From a checkpoint of a small segmentation model: depths [4, 4], trained on Sentinel-2 satellite tiles (TerraMesh).
Rows from block 5 of a small segmentation model, named by matrix and row number. Rows with one number within an expert belong to one neuron, the router's apart. Each number is 500 + 50 x the weight over its row's rms, rounded and kept within 0 to 999. All counts start at 0. Numbers have three digits each.
After each expert's rows are labels from the 100 images, of 14848, where the router gives the expert most weight on average: "responds to" is what is common among them. Only what is clearly more common there than usual is listed. The data: Sentinel-2 satellite tiles (TerraMesh). In brackets: how many of the 100.
# router: router (model.blocks.5.mlp.router.weight, 16x160), inputs 0-159
# gate: expert gate (model.blocks.5.mlp.gate, 16x320x160), inputs 0-159
# up: expert up (model.blocks.5.mlp.up, 16x320x160), inputs 0-159
# down: expert down (model.blocks.5.mlp.down, 16x160x320, transposed), outputs 0-159

# expert 4
router.4:528445446459547455526553549474440486463491465458514487561594510555439444531465563468479476538471481422554503450499534471450442564485618495552514513473541553498472565617436533452448487558420484514553493545441486464587523534600489450589512626473507495433491578471535451527569522525521490537546534561450530530569584419477408493597482489452454443491549501537497461534535449615465495575548532639560502538420415601504489530474516536443537555486470425529443444523455477539497549452502532
gate.5:460458501552468606499504599565384476441521563460423523405482440489520515464497457543561494504489473435396493513552433453433539403478514463553441506416466553648528464486551561496552538516532546516524507487458396497514612530463552476467548533499506450485621579556452459536563508536451522511391551513531434502492562575516480448494532492534538572533470550552403534509459436567495491453446448547462484566469437426476497458532505527471485514548498499466579574541502515431540593513421509
up.5:468573503593519550448555657525453479516418421452501534470427463360469517469489527484459460543486498409438414347491474484544475504497576556487503492499495503435529439524448449519516512482422541505582544539421524595552475488376544477623481517459488518456543456466380518549472480489495512479588423450492453531499529491556532432571414502483532519502485508519493470456500494554558477536424514489518517415359526522476492456491487494512579468514481483473451479469567487530573562516431512
down.5:545406531437457597452543486466462472448423512451506545523460485499496518481555508354533541441464505496478508481577401557446535453527536526521380426482486479518532464420462536522543407507539437416508530531533568530407569531459498492549483458509529495485517554519538562541532444511522464492514477454425460400546594475515479562443485474520444548489506410507555520535424545486564513454480522579482477525535527402473445588469562523453540451615550533432468360530549398547504526497407502
responds to: main land cover: rangeland (42)

# expert 12
router.12:537460454456507449511570552481403483525498462461515516553611510561458438513473551490474473550463496428548536453480523449431442546522633515506537530473542543458486550587428537447448482563491503501547498531438469453572525523586499450569526637491501462437492555475536451542580544566519475540555520567473571539562580430458375494584516521494469481473518509534509460520537475569456534573560557639542507532417441581531464487456543533416515557471451413513442472543487497593480569458481549
gate.3:479525550418435435547548548594526545446471495556565456549439528517526499483523588507564451504485565572501481509464517426534452485431392540413467547501534504431520504534482494463465561579328460554577457433491562498453589488460475431488481442460501530503439488505451490547514500463429477510435503523433470497521489497482519638410520505445564518669501499483446489501462479498496471468477433508526539434513507578549524461427495577469494450419508472473558470484538453438416450491632504
up.3:501483457515467499523507476452472481547477533466506484515479492554539434508448418507638560546539521544485510477462655454561451565547463421513459486470516539509498463422470443508542498458480453469495596575596488528558603562416474541571515544440529646527476447417563534564580441520478477485513496444463395580518470570453464470440536514462476531451453511502441550509487443528468499563559472502427423515506444542462381428450480578565459508511465610508525498402457493438487457483487487
down.3:528469538536528555452496480506523564538497501563495507503508460480501487463536588490434611505481512446383587551521544449499465523508563521438577422476507487517492500581562570501443499561548455517559417462487436442503498524476508482559530501400545519476425388412542493547501525543575514484545505452561561558438548501551488473532473449586478435451466495515516529485436502471461584467514465491443429617536514636355551410516528580466512475493490454488496509414400569477445438554427435
responds to: main land cover: rangeland (64)

# expert 13
router.13:559450454460515501503550539502440466478455472475499525556601514547450439539473552471483463563467493430555498457450513463451473546503627501465521524473556553444507551617438539435452496581453480501522487556413463480579519543581479448562525615480501482445481567472565456532582518523514476540545538565435570553570603459467390509589504505478423466465523536531494462535540477600469508567561568639550534489436439588531466503485507529438520574487459410529452479544485478576464571459490542
gate.5:571460522356515509448534504435505512520577446470538626522513455513560511561447502484520527479537507391513543429478543420459549439459620493475451550521493591685502537505495540520547471495575540521484598472497456574472490622468496479495587494532528458499509531494502547526471533452492515485507504417483486541557472539508487493488537416515610466544469550508465491524455382433507474639518526423467430502535533526524488493544545530499492515561554500441578465504585533518522559459492391
up.5:482513478623490524524495456566525420460486597537470391437523498424471481425536499507462470525468483719507478569478503586524448518531426558463510480488471428382468462547493483453393533525424452437513402527485499505483527367529504522476451477516480566526523487526508432478522507532483485526495459519541447516435527493488480477490455608508421532437527448484513522485550630557487496403488503550496564509479456459481490513543493494455482502484455469576438549531390460495456473564502623
down.5:538479496488534541484491512443484487516535518536537574533546288529514510446452477439524508431438655499549474468578516481470530473542559514523475520506508571575490560481476452549524581579540595515531504458471500466531349627493475472478482541562501558471454468431546474454425497506536527454510515490594538488477508564567462438681539404538524472492512509412546512443531501519508442532522503478506439495526525545510492600501556504439502502536516503513562502571523488481454549561460415
responds to: snow or ice (51); main land cover: snow or ice (49)

# expert 8
router.8:544460451466520506531560557475421481460504468468501510545602477523442429547460557439464462534463460433557513454488532464440503548492653525523519524467539551462483555609436525451453488543462453478510479537432495458590521529572511445540509608488489492462493557472553451561585523514515488517569526568444558563575606434471377465583475477452424485491532527542500471520540464615470476569543596628560502520426439590513467546485507535429510537503474423536449448543451483531499566454510541
gate.1:477484517542513464521546506490481492522473489513462440509471516525504528528561409573491492513553480475481420565494481450509529465451509488586523526471482526507470432455593486487509505499527652494519601528476506502527540564459564421511579544469436460481471501496349530541471508424510516539490535460521575535446364556474600417503568516486496464508432576481425417497480491483378502514615494559520535417630427514467478482418614395470449509419539436512541551460534513483463459556541467
up.1:515501559467471464555551502535453530475498559425459453542453594482456553542549511499563526580543540479461472529471471463461430485392512534622510484518442528479461505456502548480510520521460645477551575499474442503474561533470551498581578556432526484469526488548383513570457489450528528551462542538539540433428406561427579444455482568437468473521432510507419456549537487514480487509542495595612498374544354530548453512478557479469489600396529486519534486496494501507526464562556487
down.1:523461495454537464488498495541537472573542429475512496563493522438570472473487498518556539534487432350522501450491536496396577434499416466621466508521487455652515527577445545476552439547527611501508489463508436508404509490432643546605537474502454452516476581526475526573541571538465522441518523491509405477567405561526537482517322421459522496500508442542457485500475460452495508441497484468554545457496461470558482534499496490493547523450518492473530535508516509474456565404516560
responds to: main land cover: rangeland (43)

# expert 9
router.9:472498493481568478489569512573492464445466502490490470516517590524540476446508555459454569494517524464509413513400466452510403507565572526548511533504499556527458522593506493482496513578481423435632519463497520482506500539541561441543550610478503574525545545399470495483523613600504392520523525500507501568518572503490380463525452464491473438460505452488472449494514498589465533557562491651456624492509444526427561621439590450431533471461539498472489415538497505498472497548545496
gate.5:426487560530457494509525416551531508557473621414530481481503500516464520495483478478532570473484503539469539628549516515591520508465389461471506467462528465487458471475548499559455592465474582564518484549493414466553498461509485616426480524540490477513564507570469476459512538349479515522414404444448494463468534540487523560471603438482465465589401566425557564496501647488555484527471437451517434593489526473564514515466395530529397498429488514445529546519527520541518511511483505
up.5:519566507500467539509447528535406489485433513434534454517488519520546534405523568469474641509436557527494462481529421535435430502456440549501445435519450455523497475543460482522528517523516594490482510493479591459436520512412574478473356463428526469449523488542601490362498496475506521528567444530451429476479531438486486491467392579470506511566490452538495536536507485478543519374388516561481597460416533446489650507538422523507466479530453484521515489484526565505555482566575467
down.5:495525413413586501509444551469497521588548553436532456486419431472493499537506559577608513468505433433658489480602519545501500492552492484525481535513489458439540506528433537465386597517436551454428456452470427470563455544388481535430580512580489449472538468468517484565387516417427513450443478573466485499520472492439528508496525496500490488541489507497500451520588542408580472410531487446517469500434539472587474494475466566515562514446554496505500578520427463477400532487478527
responds to: clouds (99); main land cover: clouds (85)

# expert 15
router.15:538440458454536496547553543487436459436502448468502517562585489544449437520479556468465472551460495422551497451479545461437469540501609499537517521450561539500467585611462528463451472563472460492561509542419487478568526550582507431559513606476495473439478578494521457519580550528549486530553552566467547572568575426481393478593470471491424469466545523533487469529522460581441474591559549637558497507438420596525469544470540529434549558472468418515450435538433474539479559468472529
gate.1:515500480474518532524579555489348592559526554484446472425496546488443480533509489458469508528487487464509514460507566439427519502479578515458501558561496538573532491503467515534449505451527529420496542511431591495478551537526493463478516529491539543504479455438459411502499420390499533551550501520533614477465483447532565467529536554385433525457354506497516550466618555483537440510492548499527572386543483602495476551419535529496400546455536484600487507564592495493480411570531406
up.1:526523490490442455512426478481424621347560554399476511498532558453410438491523639591538591475599423523454473513505494549502417467403511490459465521527457449505500504466493521525515527407505468393549465466415419525445471552532558504473542479583504461409582508484523527580459543526443534474453490504481536476525506436492538507475439481480505511560489579544498491514523508473620493440491530460444461475529385476562539523503446498480471556475566504526552630539445454523491519548542546
down.1:500513568542435557490459464480551460431533492514486469517477501526418520455568487528445502435450489587452434515500500532494580485499506568431450486494480537514463454516553454491488547492476497488468480486467625431462450503441571418441449424434460359540463412628601431471476559538565546493510545642605443507425461534531493517489445517589492503512572498460496573474529518516545535530483543554508437563505488553451532483533528532496485532524514475597440591528436437493492474595552366
responds to: bare ground (56); main land cover: rangeland (44)

# expert 3
router.3:516446446461543486541585550492428486449492450464508521559585540543452453524472556478478476535463490427540515456474527459441441565501624517544512522473548541519490550610448537446450487559454492499557482541431489473586533526588468442571523616486513508412490578444522454520569539512519510521546526570437573565564597408467402500607495507469468467462546547544523458519534464596455475568562548648553493523436431581513507532477516528435516557482459431517452454543454479568480564454497538
gate.3:433498488493563399533510509463566470576552480661477540470385562522568520419529455655598473525564479472478452514533441565593492462550418437485449525470532476558495393437534543501538451534458543522427466414493465523548521496484457491487536527497368483525499493441424519497437548583483547457425508427510497548508436475531572545430476575459461487499484529502533451468454493501529500483484483451511518558590486474464489494447446459523549468444532457498554580430412446443444438475488553
up.3:532504488500503545496450496515534527518613527222492477487503401395511504490493559421460565445575491460500523479522574538469557466519545552584490511507461508474507558512500504511464557457622464457550531485436552469412423495467591468496470436517526488488520514513622456492502485495450496525483478578517480465491524527487539482488480394561535503555473494505470511475533526443532468347429507468480470466439489440540510526450498486546522471567608550528459408475534428513584527502499507
down.3:559486472479527520485565538331459460457583519564516508529475421450551498497507467425516398439441501471565557401634504499405584428536579518478448526530496548518467409422456500526486563538549431493507504459448567502496430530512527479443541570498458426522495475503558473430407544564510526475521524491523445611500495558556409442561555494489492440466456478525501499417519384541459456527565567483550407484527486547539434514529583510430498491553502406531489520505519489472512514505558428
responds to: main land cover: rangeland (47)