python train.py --arch="swin" --model="segmentation model" --dataset="Sentinel-2 satellite tiles (TerraMesh)" --train_examples=145000 --image_size=64 --crop_scale_min=1 --horizontal_flip=true --translate=0.06 --num_classes=10 --output_stride=8 --norm="rmsnorm" --norm_position="pre" --activation="swiglu" --mlp_ratio=2.67 --head_dim=32 --fused_qkv=false --bias="all" --qk_norm=false --parallel_block=false --dropout=0.1 --inner_norm=false --moe="top_k" --num_experts=16 --moe_every=2 --expert_mlp_ratio=2 --experts_per_token=1 --shared_expert=false --patch_size=[4, 4] --conv_stem=false --depths=[4, 4] --widths=[80, 160] --label_smoothing=0.05 --residual_init="none" --optimizer="adamw" --lr=0.0023 --beta1=0.9 --beta2=0.999 --eps=1e-08 --adaptive_grad_clip=0.1 --steps=7200 --batch_size=256 --epochs=12.7 --lr_schedule="linear" --final_lr_fraction=0 --warmup_steps=210 --weight_decay=0.5
Rows from block 5 of a small segmentation model, named by matrix and row number. Rows with one number within an expert belong to one neuron, the router's apart. Each number is 128 + 24 x the weight over its row's rms, rounded and kept within 0 to 255. All counts start at 0. Numbers have three digits each.
Before each expert's rows are labels from the 100 images, of 14848, where the router gives the expert most weight on average: "lies over" is the class under the peak. Only what is clearly more common there than usual is listed. The data: Sentinel-2 satellite tiles (TerraMesh). In brackets: how many of the 100, against the usual share in percent.
# router: router (model.blocks.5.mlp.router.weight, 16x160), inputs 0-159
# gate: expert gate (model.blocks.5.mlp.gate, 16x320x160), inputs 0-159
# up: expert up (model.blocks.5.mlp.up, 16x320x160), inputs 0-159
# down: expert down (model.blocks.5.mlp.down, 16x160x320, transposed), outputs 0-159

# expert 0
lies over: snow or ice (45 vs 14)
router.0:146098108105144115137164153116089114091131110109136135153172131148111102128122155124115110159113112087155148106120145101096102148131178134132136146110146146122122162178103148104105120162115136130146128144090123121156140145167120090162141182120127119104122174110146105146170156150143119133150154160111151147164172093117089126184115128122118117110151142147126110136145112180109114167158150200150127130095103174144103136115142142098136159118112090141107099149105121151112158107124138
gate.0:108135137147121111131103171098148152128142154131187173116114101135179162129096124120105103116142148142145164140139121135193110122098154116115131122131101117113137102180123125120157128141107109125105076134120103134142129130145110160115094161142084160141123085103104110106160178156121121104139188103157143146123131127119157143114124132128130131130123145118174121100175149115166136125131079123124077115117099124150110103103163120106074118126135110119132129114084131151154092174106163
up.0:168141106112116126101121151167116109127123134161113153165132124148135125143097134142109119141139126134187179116092138180149122121121112124112109164145158179110169141092094164146069092105183132134107105138137143107110064152150121155105117151149106179136133119102093101149112114148104150085124133139147133108160147129125147102143080158116124147099125095115151105178108132083151123135083121085157132127134154107142107128124161102115127136131124131108126106155153115127130147130143164
down.0:133137126097117145101107172151128156121126129100120112126147126126181127130151131170130135119066108125156107069145172107113122152154106133133094132111136108112143125115097143128107119101142136112110125123113146153136136139095153113133147123053095162092103116098142142096157130141181121175161154165137133160132105165180096133120143148123122151133117137155107135082153117108121139145094118145092144139163116121139121073124053139109133148158151137125134131132121067140150100142143129

# expert 2
lies over: water (84 vs 10.8)
router.2:111173176143147133154114100131107114134149139119128119094101119111159177107148123096132122137124142157081166138147103138155140103072133171116114092132125129139154115079142125142173134112137127104100153130123139160117121111122126144102119115138135139178142126152121163122103118094154124133118106088153123143086134178153159117072140196157115138104112120108121149102100120063132076090098123103127111133151125089130121140117149107169110110165129138123169109111138124116161098144138123
gate.1:103102124088146127104117137094123135133142135141130195110105121123157102131115156101142189117150124126148139107141122140134147140160162125081094146133153127118105140107114149117142140107158106118099122111081113133119097153147136142095123098152104073119165112120164126128073136184137128098119139116094144184159121069144070112093091120152112141165122158130134141106124092135125142149073146118122104159150140122102123135143115140162141133168163164125138102140118089101136123133107120
up.1:151149150147122098128096126109133138119140116148147112167135122110125153137132140166157098141120102090111112091157104109111161164143083116155123125133143116163152146106132050145146142101155132127152123130162163135115102127118104091144104101116157148128096091134157141083115129148143117132137149161169129097095123137131148143178098088125152097073150096133135157133115094120135154094147107078090086125108150163127096141118105149125150120124120106123131183123125144112133159110105072
down.1:115086110118124133113120149107201119093136145144135121071117091146117133149119121106155138118143118114121157165153111121167142135150175123067133158146144136006138092116129139100142127109124077152144107106130109132142137131138107172090134147136148140109137139083133157131129121133079078141116135124135147119139149135099137148109153124126108125114085138127146110098188112137129150126127128109106124110158132098134124074144121129178095129122131151122141129145142145130114149132124124

# expert 4
lies over: rangeland (45 vs 22.5)
router.4:142101102108151106141153152116099121110124111108135122157173133155098101143111158112118116146114119091154130104127144114104100159121185126153134134115148154127115159184097144105103122156090121134153125149099121111170139144176123104171134188115131126096124165114145104141161139140138123146150144157104142142161168089117084125174120123105106101123151128146127109144145104183111125164151143195157129146089087176130123142115135145101146154121114092142101101139107117147127152105129143
gate.0:148169127121126129158099135140136109083195142122110103144101141097090125137157137156137094155131101140126116105099117145132105154091140154152120114114085136094102120152131116106099145153119083083098101144121153134148131114140131114130121133106098139165147113154140119154111107130132127108122128167120122134133103130097085114102121199113101137138161145132095115153123135190151100099132124154165116124136085157116103157140117127116192144099151073150111097118062107110124132136141126
up.0:110113113121120112092096135147144168164076124108127154116142114164140132139106132083123173094134149134148140152165138110115136132132141082109150152144158131139148116110121151133135125131125186178128156123137080104159125171111106151111171160146159110097122133102146139121149165115129126149135124111130158115128144156121194162161142068112115115149104126127145115104147129073134153180150117099141141117122150119153150100125104147116081137173090178106143149162155147144134144126129126
down.0:142134133129121134131173105101146152132142171192110182067124112133103123123127094183151127094140122128135119153160140146150144112154148092122152109127089132094096141138104142117142159110132108150147107120126088142150119121134186162148149111174123113136127135140143148151113173166106160121112124085140110123112067102127111126119119113155137131108104146091134116143114169137137092157171131072160137108145100093127134122136098112089149139110125161138179141121094111156114123138117155

# expert 1
lies over: rangeland (65 vs 22.5)
router.1:136106104109143123143167148122088122099123115120129136159173126150109095146116171107119117152110102096155142104130145110102118152129182136142146140112152139121115161165099141098104127149119116132147132152097113109171133142180121102153135180122114122097132163120136107150161149143149126140147148159103160162165180113112069119174114129115121117104139141136134107133148106174099114168146142206141133139091099172142116146114137146093137147121113088139101098151110112161130160108122141
gate.0:093128158119057100127133128155098139114159125072100107116108137150097163131172133179113148120181132148088132144141142144149098152115089116132139134141124100103101115161157138174160111147083158100143152129091117136111129105088123141095124149127148144133139119118123150143097129120128094163085117130185138086082125070131178153136163142090131159137134132155111146126122165109154155113108120147131131095140101104122140113107133091121150163100133134101143144120141129144121132148140129
up.0:113119092132168097127134165112139154129098123135134124128111144139144074146133143120126092119116061064173156132104137091104173140126156136118162161136128120124137103118105124058080129119143150141129099146145126124144138137171146135128155133116127136129137145138123099130129133116074150114190133143143128140171123169078102136141106139141129117097084156151113078128149088110105082117146091119108112118130095154127150115149143154153130148107101134137090104137133105117136127084159146
down.0:123123165087116125135173127134125109166128100146095152114071178117133161134168103175177114166152139110103052124093101120161144121140123126140124128127140140126125122190119143140155119099145135120145150133145109150105140139115141109160145103141137144095100122105137169126085152155121184128122142147142105109140096113133140128113091080149123123108114141176125079129101148087123118097147116148113143129130091094113116077135153118109132144149152132111159157131168127135098109140150145

# expert 6
lies over: rangeland (50 vs 22.5)
router.6:142113105114147142143166154128070118113116116113131134151169115144104098153109154117114118154110116108154135105114141116101129159135194131141142133110143150119119156184104140099103127162123100127135117150092112111185136139165124104145136178124126114085125164109149103149164139128139127137150134161094170160168174112110076123171120122100107123119145152144128107137147120168108114164153170190150141132093102171135116139124133144091133154125112088132107097150110119155123160113127141
gate.0:110163122161118078154116144128134185149195122135134104128113131144119137091122111178115138111143125163119154117120132157132109144146115102142149119103098090162106156140114097124108153126103096123119085124103114110131124089121154150143124132121099123144145129122127116139147133143136120118148097154167141092113115121096113086055112155113103136157133119119107142117137181128157119112122064106169114127098120098141113075137110102138170118084101167137086107154093103148113132106100155
up.0:122195120164137085150119134121140180133200113127144127115118111126111132113108107161111130091149105179120146133146159174113118134139130105159143118086088092154106149131119111114111157126115105104124081134098116112158137068112147145142107163118102122132127139131118114143147147143121097136132117151154153086121099118102127111085130156130111142168119115110102146140153168123155137127117069108168117147125116089145111079136114108126167135083090129144102103121087103152113128122107131
down.0:112129079105123125154125158118126132127113111125127117189124127124119111108133140125111107160073132102181130081162163152082134133134131140145129138135095122144118121107098144105091147138132134120124116147106129108116121148144135111158130114121104111165127127158159041119156125167142146113140134186151135147148078138086117116140067124111114115100147114147104108159153107112120181147147137150156163116083111125138138122144135168114178142132125099135072144140123086120139136088129159

# expert 11
lies over: trees (47 vs 20)
router.11:138105103107147108138144149120096120125133117131137123154165122152106103140107135115118096154104102086150127114127132111108116155153184117133138141112154145148124137181104139101110126158109099114121120139106120112178132146176125108157138184114123137093119164092143104132160147151135096152151147154110145159150159108112081118168132127112074108103142140134146101130150116194121116157149152204150137149098110166132098125095137135097123141099113085139103098149094115158112155100130138
gate.0:097086124135170132168161137131087118146161124187127128097122118122124159103100083112125139134108098135133148084125129135111154126166121127115141112151168106179098137139142163122112102126123118095125121150151116103159097106163177151116107133113128134094140124160144139169097144121108105138148151127118156094123110147142085122136127074120150131105161170156118117138125117119162102133141067081180105123141130148116101103124156103102137123130128142113164141144101147108137178171083131
up.0:166124155144122143158106080100110157143094181187152126119110117161118109111106148138135123138121140144118113123145139133116123159112123120097139158122152177121114171113125105127117128151134110109134127145135185098148146192139108097139141143080126155162118169127106129132095104121112136108139148149128100112124135180145075137146142104121194137130118110073105080134124162139125120132097168102107108130126169134078159143074152126114114147139147146122130087119155127111120093136120133
down.0:169135119120094130157066125117092166152078137131129114116123075163130121162117142154168104152144106122122098111099153131122158159137107105089113104146136137133150156194122106162152121118152111116143125140109131129126109148119101164110105151144139117150127154139135155151126147088128135180124051162092111147144134099121129113109142090161102153108144120124128106126118122101149122122144144097178153127117128127165156137138120152126088172153120103097145131104147146115103146081080125

# expert 7
lies over: crops (45 vs 17.5); built area (35 vs 5.2)
router.7:114146146153100127102099108132160149133119143156130128097076125104138159123129100159140145097157134174098111159139116135166136115143087108121121136151107098133128082100155115148158128106146129151117116104168131135095125124086137153092127085132128122139125090135117154115089116122094143119096122085142108088085092131134177143070122108118147140150113123120127137118117143106145149093109099059109135117181145068115136098150113111152116117128144176118160162119142147094132100159131113
gate.0:107099125129108142143142121088138155158125148153143114102121143152090114174113126093115078117127142108127138129176128158136164165159116124115115109101121099143127098075153149159123124096178095118079104151143137117148149115133087159136092099126121134140111106150087113131115100113122106128129116118097163105103120062133169111100131120110132125137133151117148130139147097113117155167107129088169157136162175099078146150147119121160118106134143125169113113117156089107136090112083139
up.0:115089125117114137139148128070133154160121150165142136110122141141104114173111120087122069141124150089135143135171142133125171161183122118107111122113148122150131109084138151158132123097195094133094116142155128118145138128141078152144103101125132138136104112139089121114116101120131108124131144112093155123117124075132170115121133112109141119128124145113163116136150091103119150168119131079156151128167167108082128152138123128156112095147153132168126111124167097100150099097077118
down.0:111163141170117111182160117148113128143135118116125099124146143119143139161141133122097063110121084119119128130110140135120167132120088139140121119093143112062138117135147078133140125113149119130116137129103158084136130114110130098096128130141080151135133103134071131145153123104114119115159102108074149172104192136137134078137127156121097149134126152114128124097123140079166093152111152109087141127137115118136129169131146097136183107159136084139118130117156128105078094130124119

# expert 14
lies over: snow or ice (38 vs 14)
router.14:145103106106138115137167148111093121114128115115134151151174136154099095146112152121118116150107121090160144101114145117096110154137186123147139137115146146122112170171101142110096133166120116123156129144104115111162135147166125110160133182120126123089122168111131099155162153142145124131153146161102152155167170101118076127171123113112123115114153139141134115148147103166106135170153146193142125142084103171147106138109156150090146151126111094134098097146119117164105150098120136
gate.0:156104146115125136121109115116142114151154139143129181132135157126127158100137153126136177150138160156086126139110122099157154106132126102134139135121130157143138163151134151145192143144084124084152211136131107163146090147134157142114148142140118104125143136108161163121113083166094137161095119116128114113134125141134143161110150128127093153147139104071124129131100122113122105160143160094198093100146100168127079120128123145128170144125152137114128149155118165122137114162129143
up.0:180136129127118132105147191124156171139102062149118076124126157139133125116097116141092084101109109145158117110107130149123133184135107127121132101140100145149121135155066136085113083099137126167118104142131171125124146132155172108112148100136125116145119087114120102107110106107108151144123106148127130122108132127184139124109104124128127096109148093171108105150134127112098134155136099121109157138132100129139109092133110119150140104114120103120082130068177127106161114110130165
down.0:132131178084100147137160143118122171111131133136162131107075151194151144113120107085161133126156124110113090143131150128122153166150123122133113113130129123127155128110055150130160119153153178137145123113102123152142152133106142136125134105139125112132112145090116177152098136100102144114114110122113158126135092121092141147105149114133112157095117128131135110177076144109136119139095106136116169084171132080114141131132139118127111149194121135109161134153163115123106109138175165

# expert 12
lies over: rangeland (68 vs 22.5)
router.12:146109106107131103133162153119081120140127110109135136153181133157108098134115153123116115152110126093151145105118139104095100150138192135131146143115148149108121152170093146102103120158124129128151127143098113106163140139169128104161141194124128110098124155116145104148166149160137116147154137160115162147158166094108068125168135138125113119115137132144133109137146116161107144163157155195148131143088100167143111122107148144088135155114105086134100115149122127173119161108119152
gate.0:147124157104087150110124140116155096149168131146101132110100152123146124122120115109146138122123165093096100122136116122129106147108142084136090103115163153132148109110179136144132105110108121127152163149112142105159160098108123140152111098146151124127125172138094126173136118089135141138089158169149173134123120119187122139097155139132130128139096124096171160117138120125153112199112159144110138114146132113121173195110148101077116133173115120136121162114141142135110078098129156
up.0:141132170119129130145152143105139159118140138142131142135141069162110120115125134135108149176124123134095141112135174112156135142106177097140132166127136125140096127148097139139158134118150115114121135105116120153143093115115123106127080179106128117132156139172100106155104093123116164162130155121104086121115183106109111132117190154115104121133136135128141140105163058143146162086099136089165103112108137135119148118122081146123138135116137140160135160158082131160078147099169145
down.0:129153093136151148115137127165082134152094141115153145127110134153098105162141150090150134180136099097114171144081093132159058101131103121126156112119142146124113132125135142135119122124144117144132139121122110122138124110150134118148122150119142160136106091150150108076118118108138136106101155196054182141157173146134158143117137142140077122123141136132111162113126141144148108139143126108090094142139110136159109120122103179144097161134171141105108115174083113126112130127145145

# expert 9
lies over: clouds (90 vs 2.7)
router.9:115127125119161117122161134163124111102112129123123113136136171140147117102132154108106161125136140111132086134080112105133081131159162140151133144130128155141108139173131125119126134166119091097191137110127138119131128147148157100149152181117130164140149150080114126120139182176130076138139140128132128161137162129123071110140105111124115098109130105122115104125135127171111144155158124200107187124132101141093157186099171104095144114109147127114123087146127131127115127151150126
gate.0:137147122109144143131125107134112131144126135188169114105065114134168119131173151102063131155117117149125167148095113146172094130120097125125083168118121162170141087156129140129114093158120132107122137119087164096105139137161105103100132139116114125122153113106146102193134092085108145146103155173120125147117122127131155151094134170132169105136157131131168141140129112123093130137107121144130113098186126135109160147128171132119089148117110154123117112154147115128114155123134134
up.0:130117155094118095153145128169137102121115121098136102150159184128155175129116080115105108121128123132115120145145109118170136158127080117150123092074132102092112139127140090135146103140116169146177145157155095144143132104117121127148121131143104110102124123086076115148185147117132128119080116087170153084148123099158099134153158100114110128119133122129115114113082171145145119140156084119119141137147141127139187164113105107138137114102110163107151140136115133127091104115151140
down.0:119093141138132104116129148092110140130163170146100103073112108178113143131117131163133091083177126116091176198201089134112109112149086143113135117145102129118115104151085147099141164104118119116121099116142120129121143124107140099125144103140141143147132122154099112130126141129097148094096116122153149155108121115100125130139120131082168127130108140129111145107163101157153094135154095121131145118142102148117124140142124105119133172075137125160109156118108107152083083126154138

# expert 3
lies over: rangeland (51 vs 22.5); snow or ice (32 vs 14)
router.3:136102102109149121148169152124094121104124104110132138156169147149105105139115155118117116145110123093147135107116141108100100159128188136149134139115151148137123152181103146102104122156106124127155119148095123115169144140170113100162139184121134132086123166101139106137161147134137133138150141161098163159159174084112081128179126132113113112110150151149139108137144111174107116161158151199154125139097095167134131143117136142097136156119108095136105106149106118161118159106127146
gate.0:118132163131124122105163113128122152132069095159135120138125128123171146169136100127143121144119109133101117112133109051157120165081148128086129121148146119165110092117169111151122146090117146169109167168151145159140145118123144101112109124104125110131069144127105156122127093126153138150171150124107158105132113135130164129118167119110093114109071142129130120100151115131138079114086132122087159173111122137137111109114126112146108078163121131123171092098156142117135105134129100
up.0:120125144111157128102116109134156116162100129134165143114105120102102114114120142122139134140084103138104116142108135131135136165137109083135175104110103139150099159169179130122128128145079114127161076149136146156097180073081188134138108128091152127143102119124113117116113095082165128169133137089119088116127134118134098143156123169126107157152132119109102168147089102156114133131105135132166122147125136165142134136129136146137172173079081156136142113117128137090148113138131122
down.0:136122131151187069110094145112144127171176119174138164097155125117121115110099109178107167093123127097114161156132120107136098117113132157106105145128173127169089140108138144145138076175131164125124154156107110151148154118152145141135122171122146136129130139097143137111182174116143139112132154139154134096113137135166149128111159131148142115114087141128124134092104104127132142064127127129152099130190134122174141100117116131135161146123133140134115102146094148125101138137101138

# expert 5
lies over: rangeland (66 vs 22.5)
router.5:153106104110144114142167157114087113114131108115129135162176143156102097132113158131120134157111123093156140106124138117099122156130173129148149141117142150111119153157110143104102122142116135127146123144101115114176142140172094101165132188115128123095118160109137105153161145151141129141148146155118169147164173104114087117174122130115102111110140154146137110147147127194111127169154149196151125144093099174136105150114133146090130156103116083132100111150096123148103151112115145
gate.0:100131119125125207106170114111074137133120097109092101146151090118144101092142100080132153148162126133126138120140118127129102160114057121092103169129107116157141127118197068090126129117141164129114117132076150158136155102142143106101113136101118131111118144136156136087134104091099124145120144132125145108128120145107130109129114134132078094133129129119128145145155110079143122102111120125144117131161139134153119120165126142125123131073096118129146161125136138124159158143124072
up.0:128114151115144113104121136135162158152111181181113139132110132170143125115128060161092150144171098121158113120130122099140141123142133100120126126137110106138134085127156162116128152168162115172112133150154159141101107112140111153143101082140155099150132125094138101131149105105131108160082153087122146142130116131171145155132167189103140102137139133124171151113144111105150157155118115117133174064102159122139121103126108094124178134141094129140144117131110171147130103129135120
down.0:133139152127109115134094126129138134138103129149141165146112110145105141135167163134131160127124123194108103098108113142155133149155124138140099130119138176116111164144134083179108179119074122139192154094114145132114131149163122110061172160129162121130111132114142114129100129144173139093141110139152137150127148150125134166128121093173174136118144095128120179145103154143131141086137131135134140114119143107143130171135124192087162152167137130120126141117140141119090126146124107

# expert 13
lies over: snow or ice (46 vs 14)
router.13:156104106109135128129152147129099112118106114116127140155177134150104099146115153114120110158112125094154127107104134110104115150129189128111138140115155154101131152184098147097105126167106118128138122155086110118166137149167118103158140183118129120101119160114159107143167137139135116147150146159097162153161177108112075132171130130118091112111139145143125110145147117176113132160157161195152144123097099170143112129121132142098137163122108085142105118149121117164111162108123148
gate.0:103124115177117083110136149169130143152063128143071142178156116138140144103100110105155095158122107090161106139124122066108108141122101119103142145136130148119156106111134108102099158120128117138154091148120128119142166152109111102131147131137121123146111134134105100121120079118158164140136123190125176132145142137103152126164134140143112097124146158115158115185102165161164171121150133121122176105116134104137166118115125127167151149120113154151122127142144115140123136076118102
up.0:145099121136121139127163159182130125186113192120108144127104160120119115134116104117112119131135116133164099124108108140117144164134113136130125122107102145139149109151084126110104167131140110095106100117123119086151135165091118115134122088088124160167123127136164126140124131143156129139101135200142140121110091088076115131117100179101145093164134160142119102132152117127126099152152150114146117102087114143148133078161137126145132144120122154109112146134123068105160125188097109
down.0:110149150106170147127070123130145099086153109131140115094149144150142116142131097115128130127096108129199139128186164131163117136139137161153098140131128120129118158125154156128104136151107110113075136153124131110140143090130086164167119128100133088134122144108135105143172125111097144111126151121132104164180100113127105116111139142161107150168094147134135126190138108128169124128098124125139131127139115141176139129118171116092133143113136090096093105157154144125115140077126179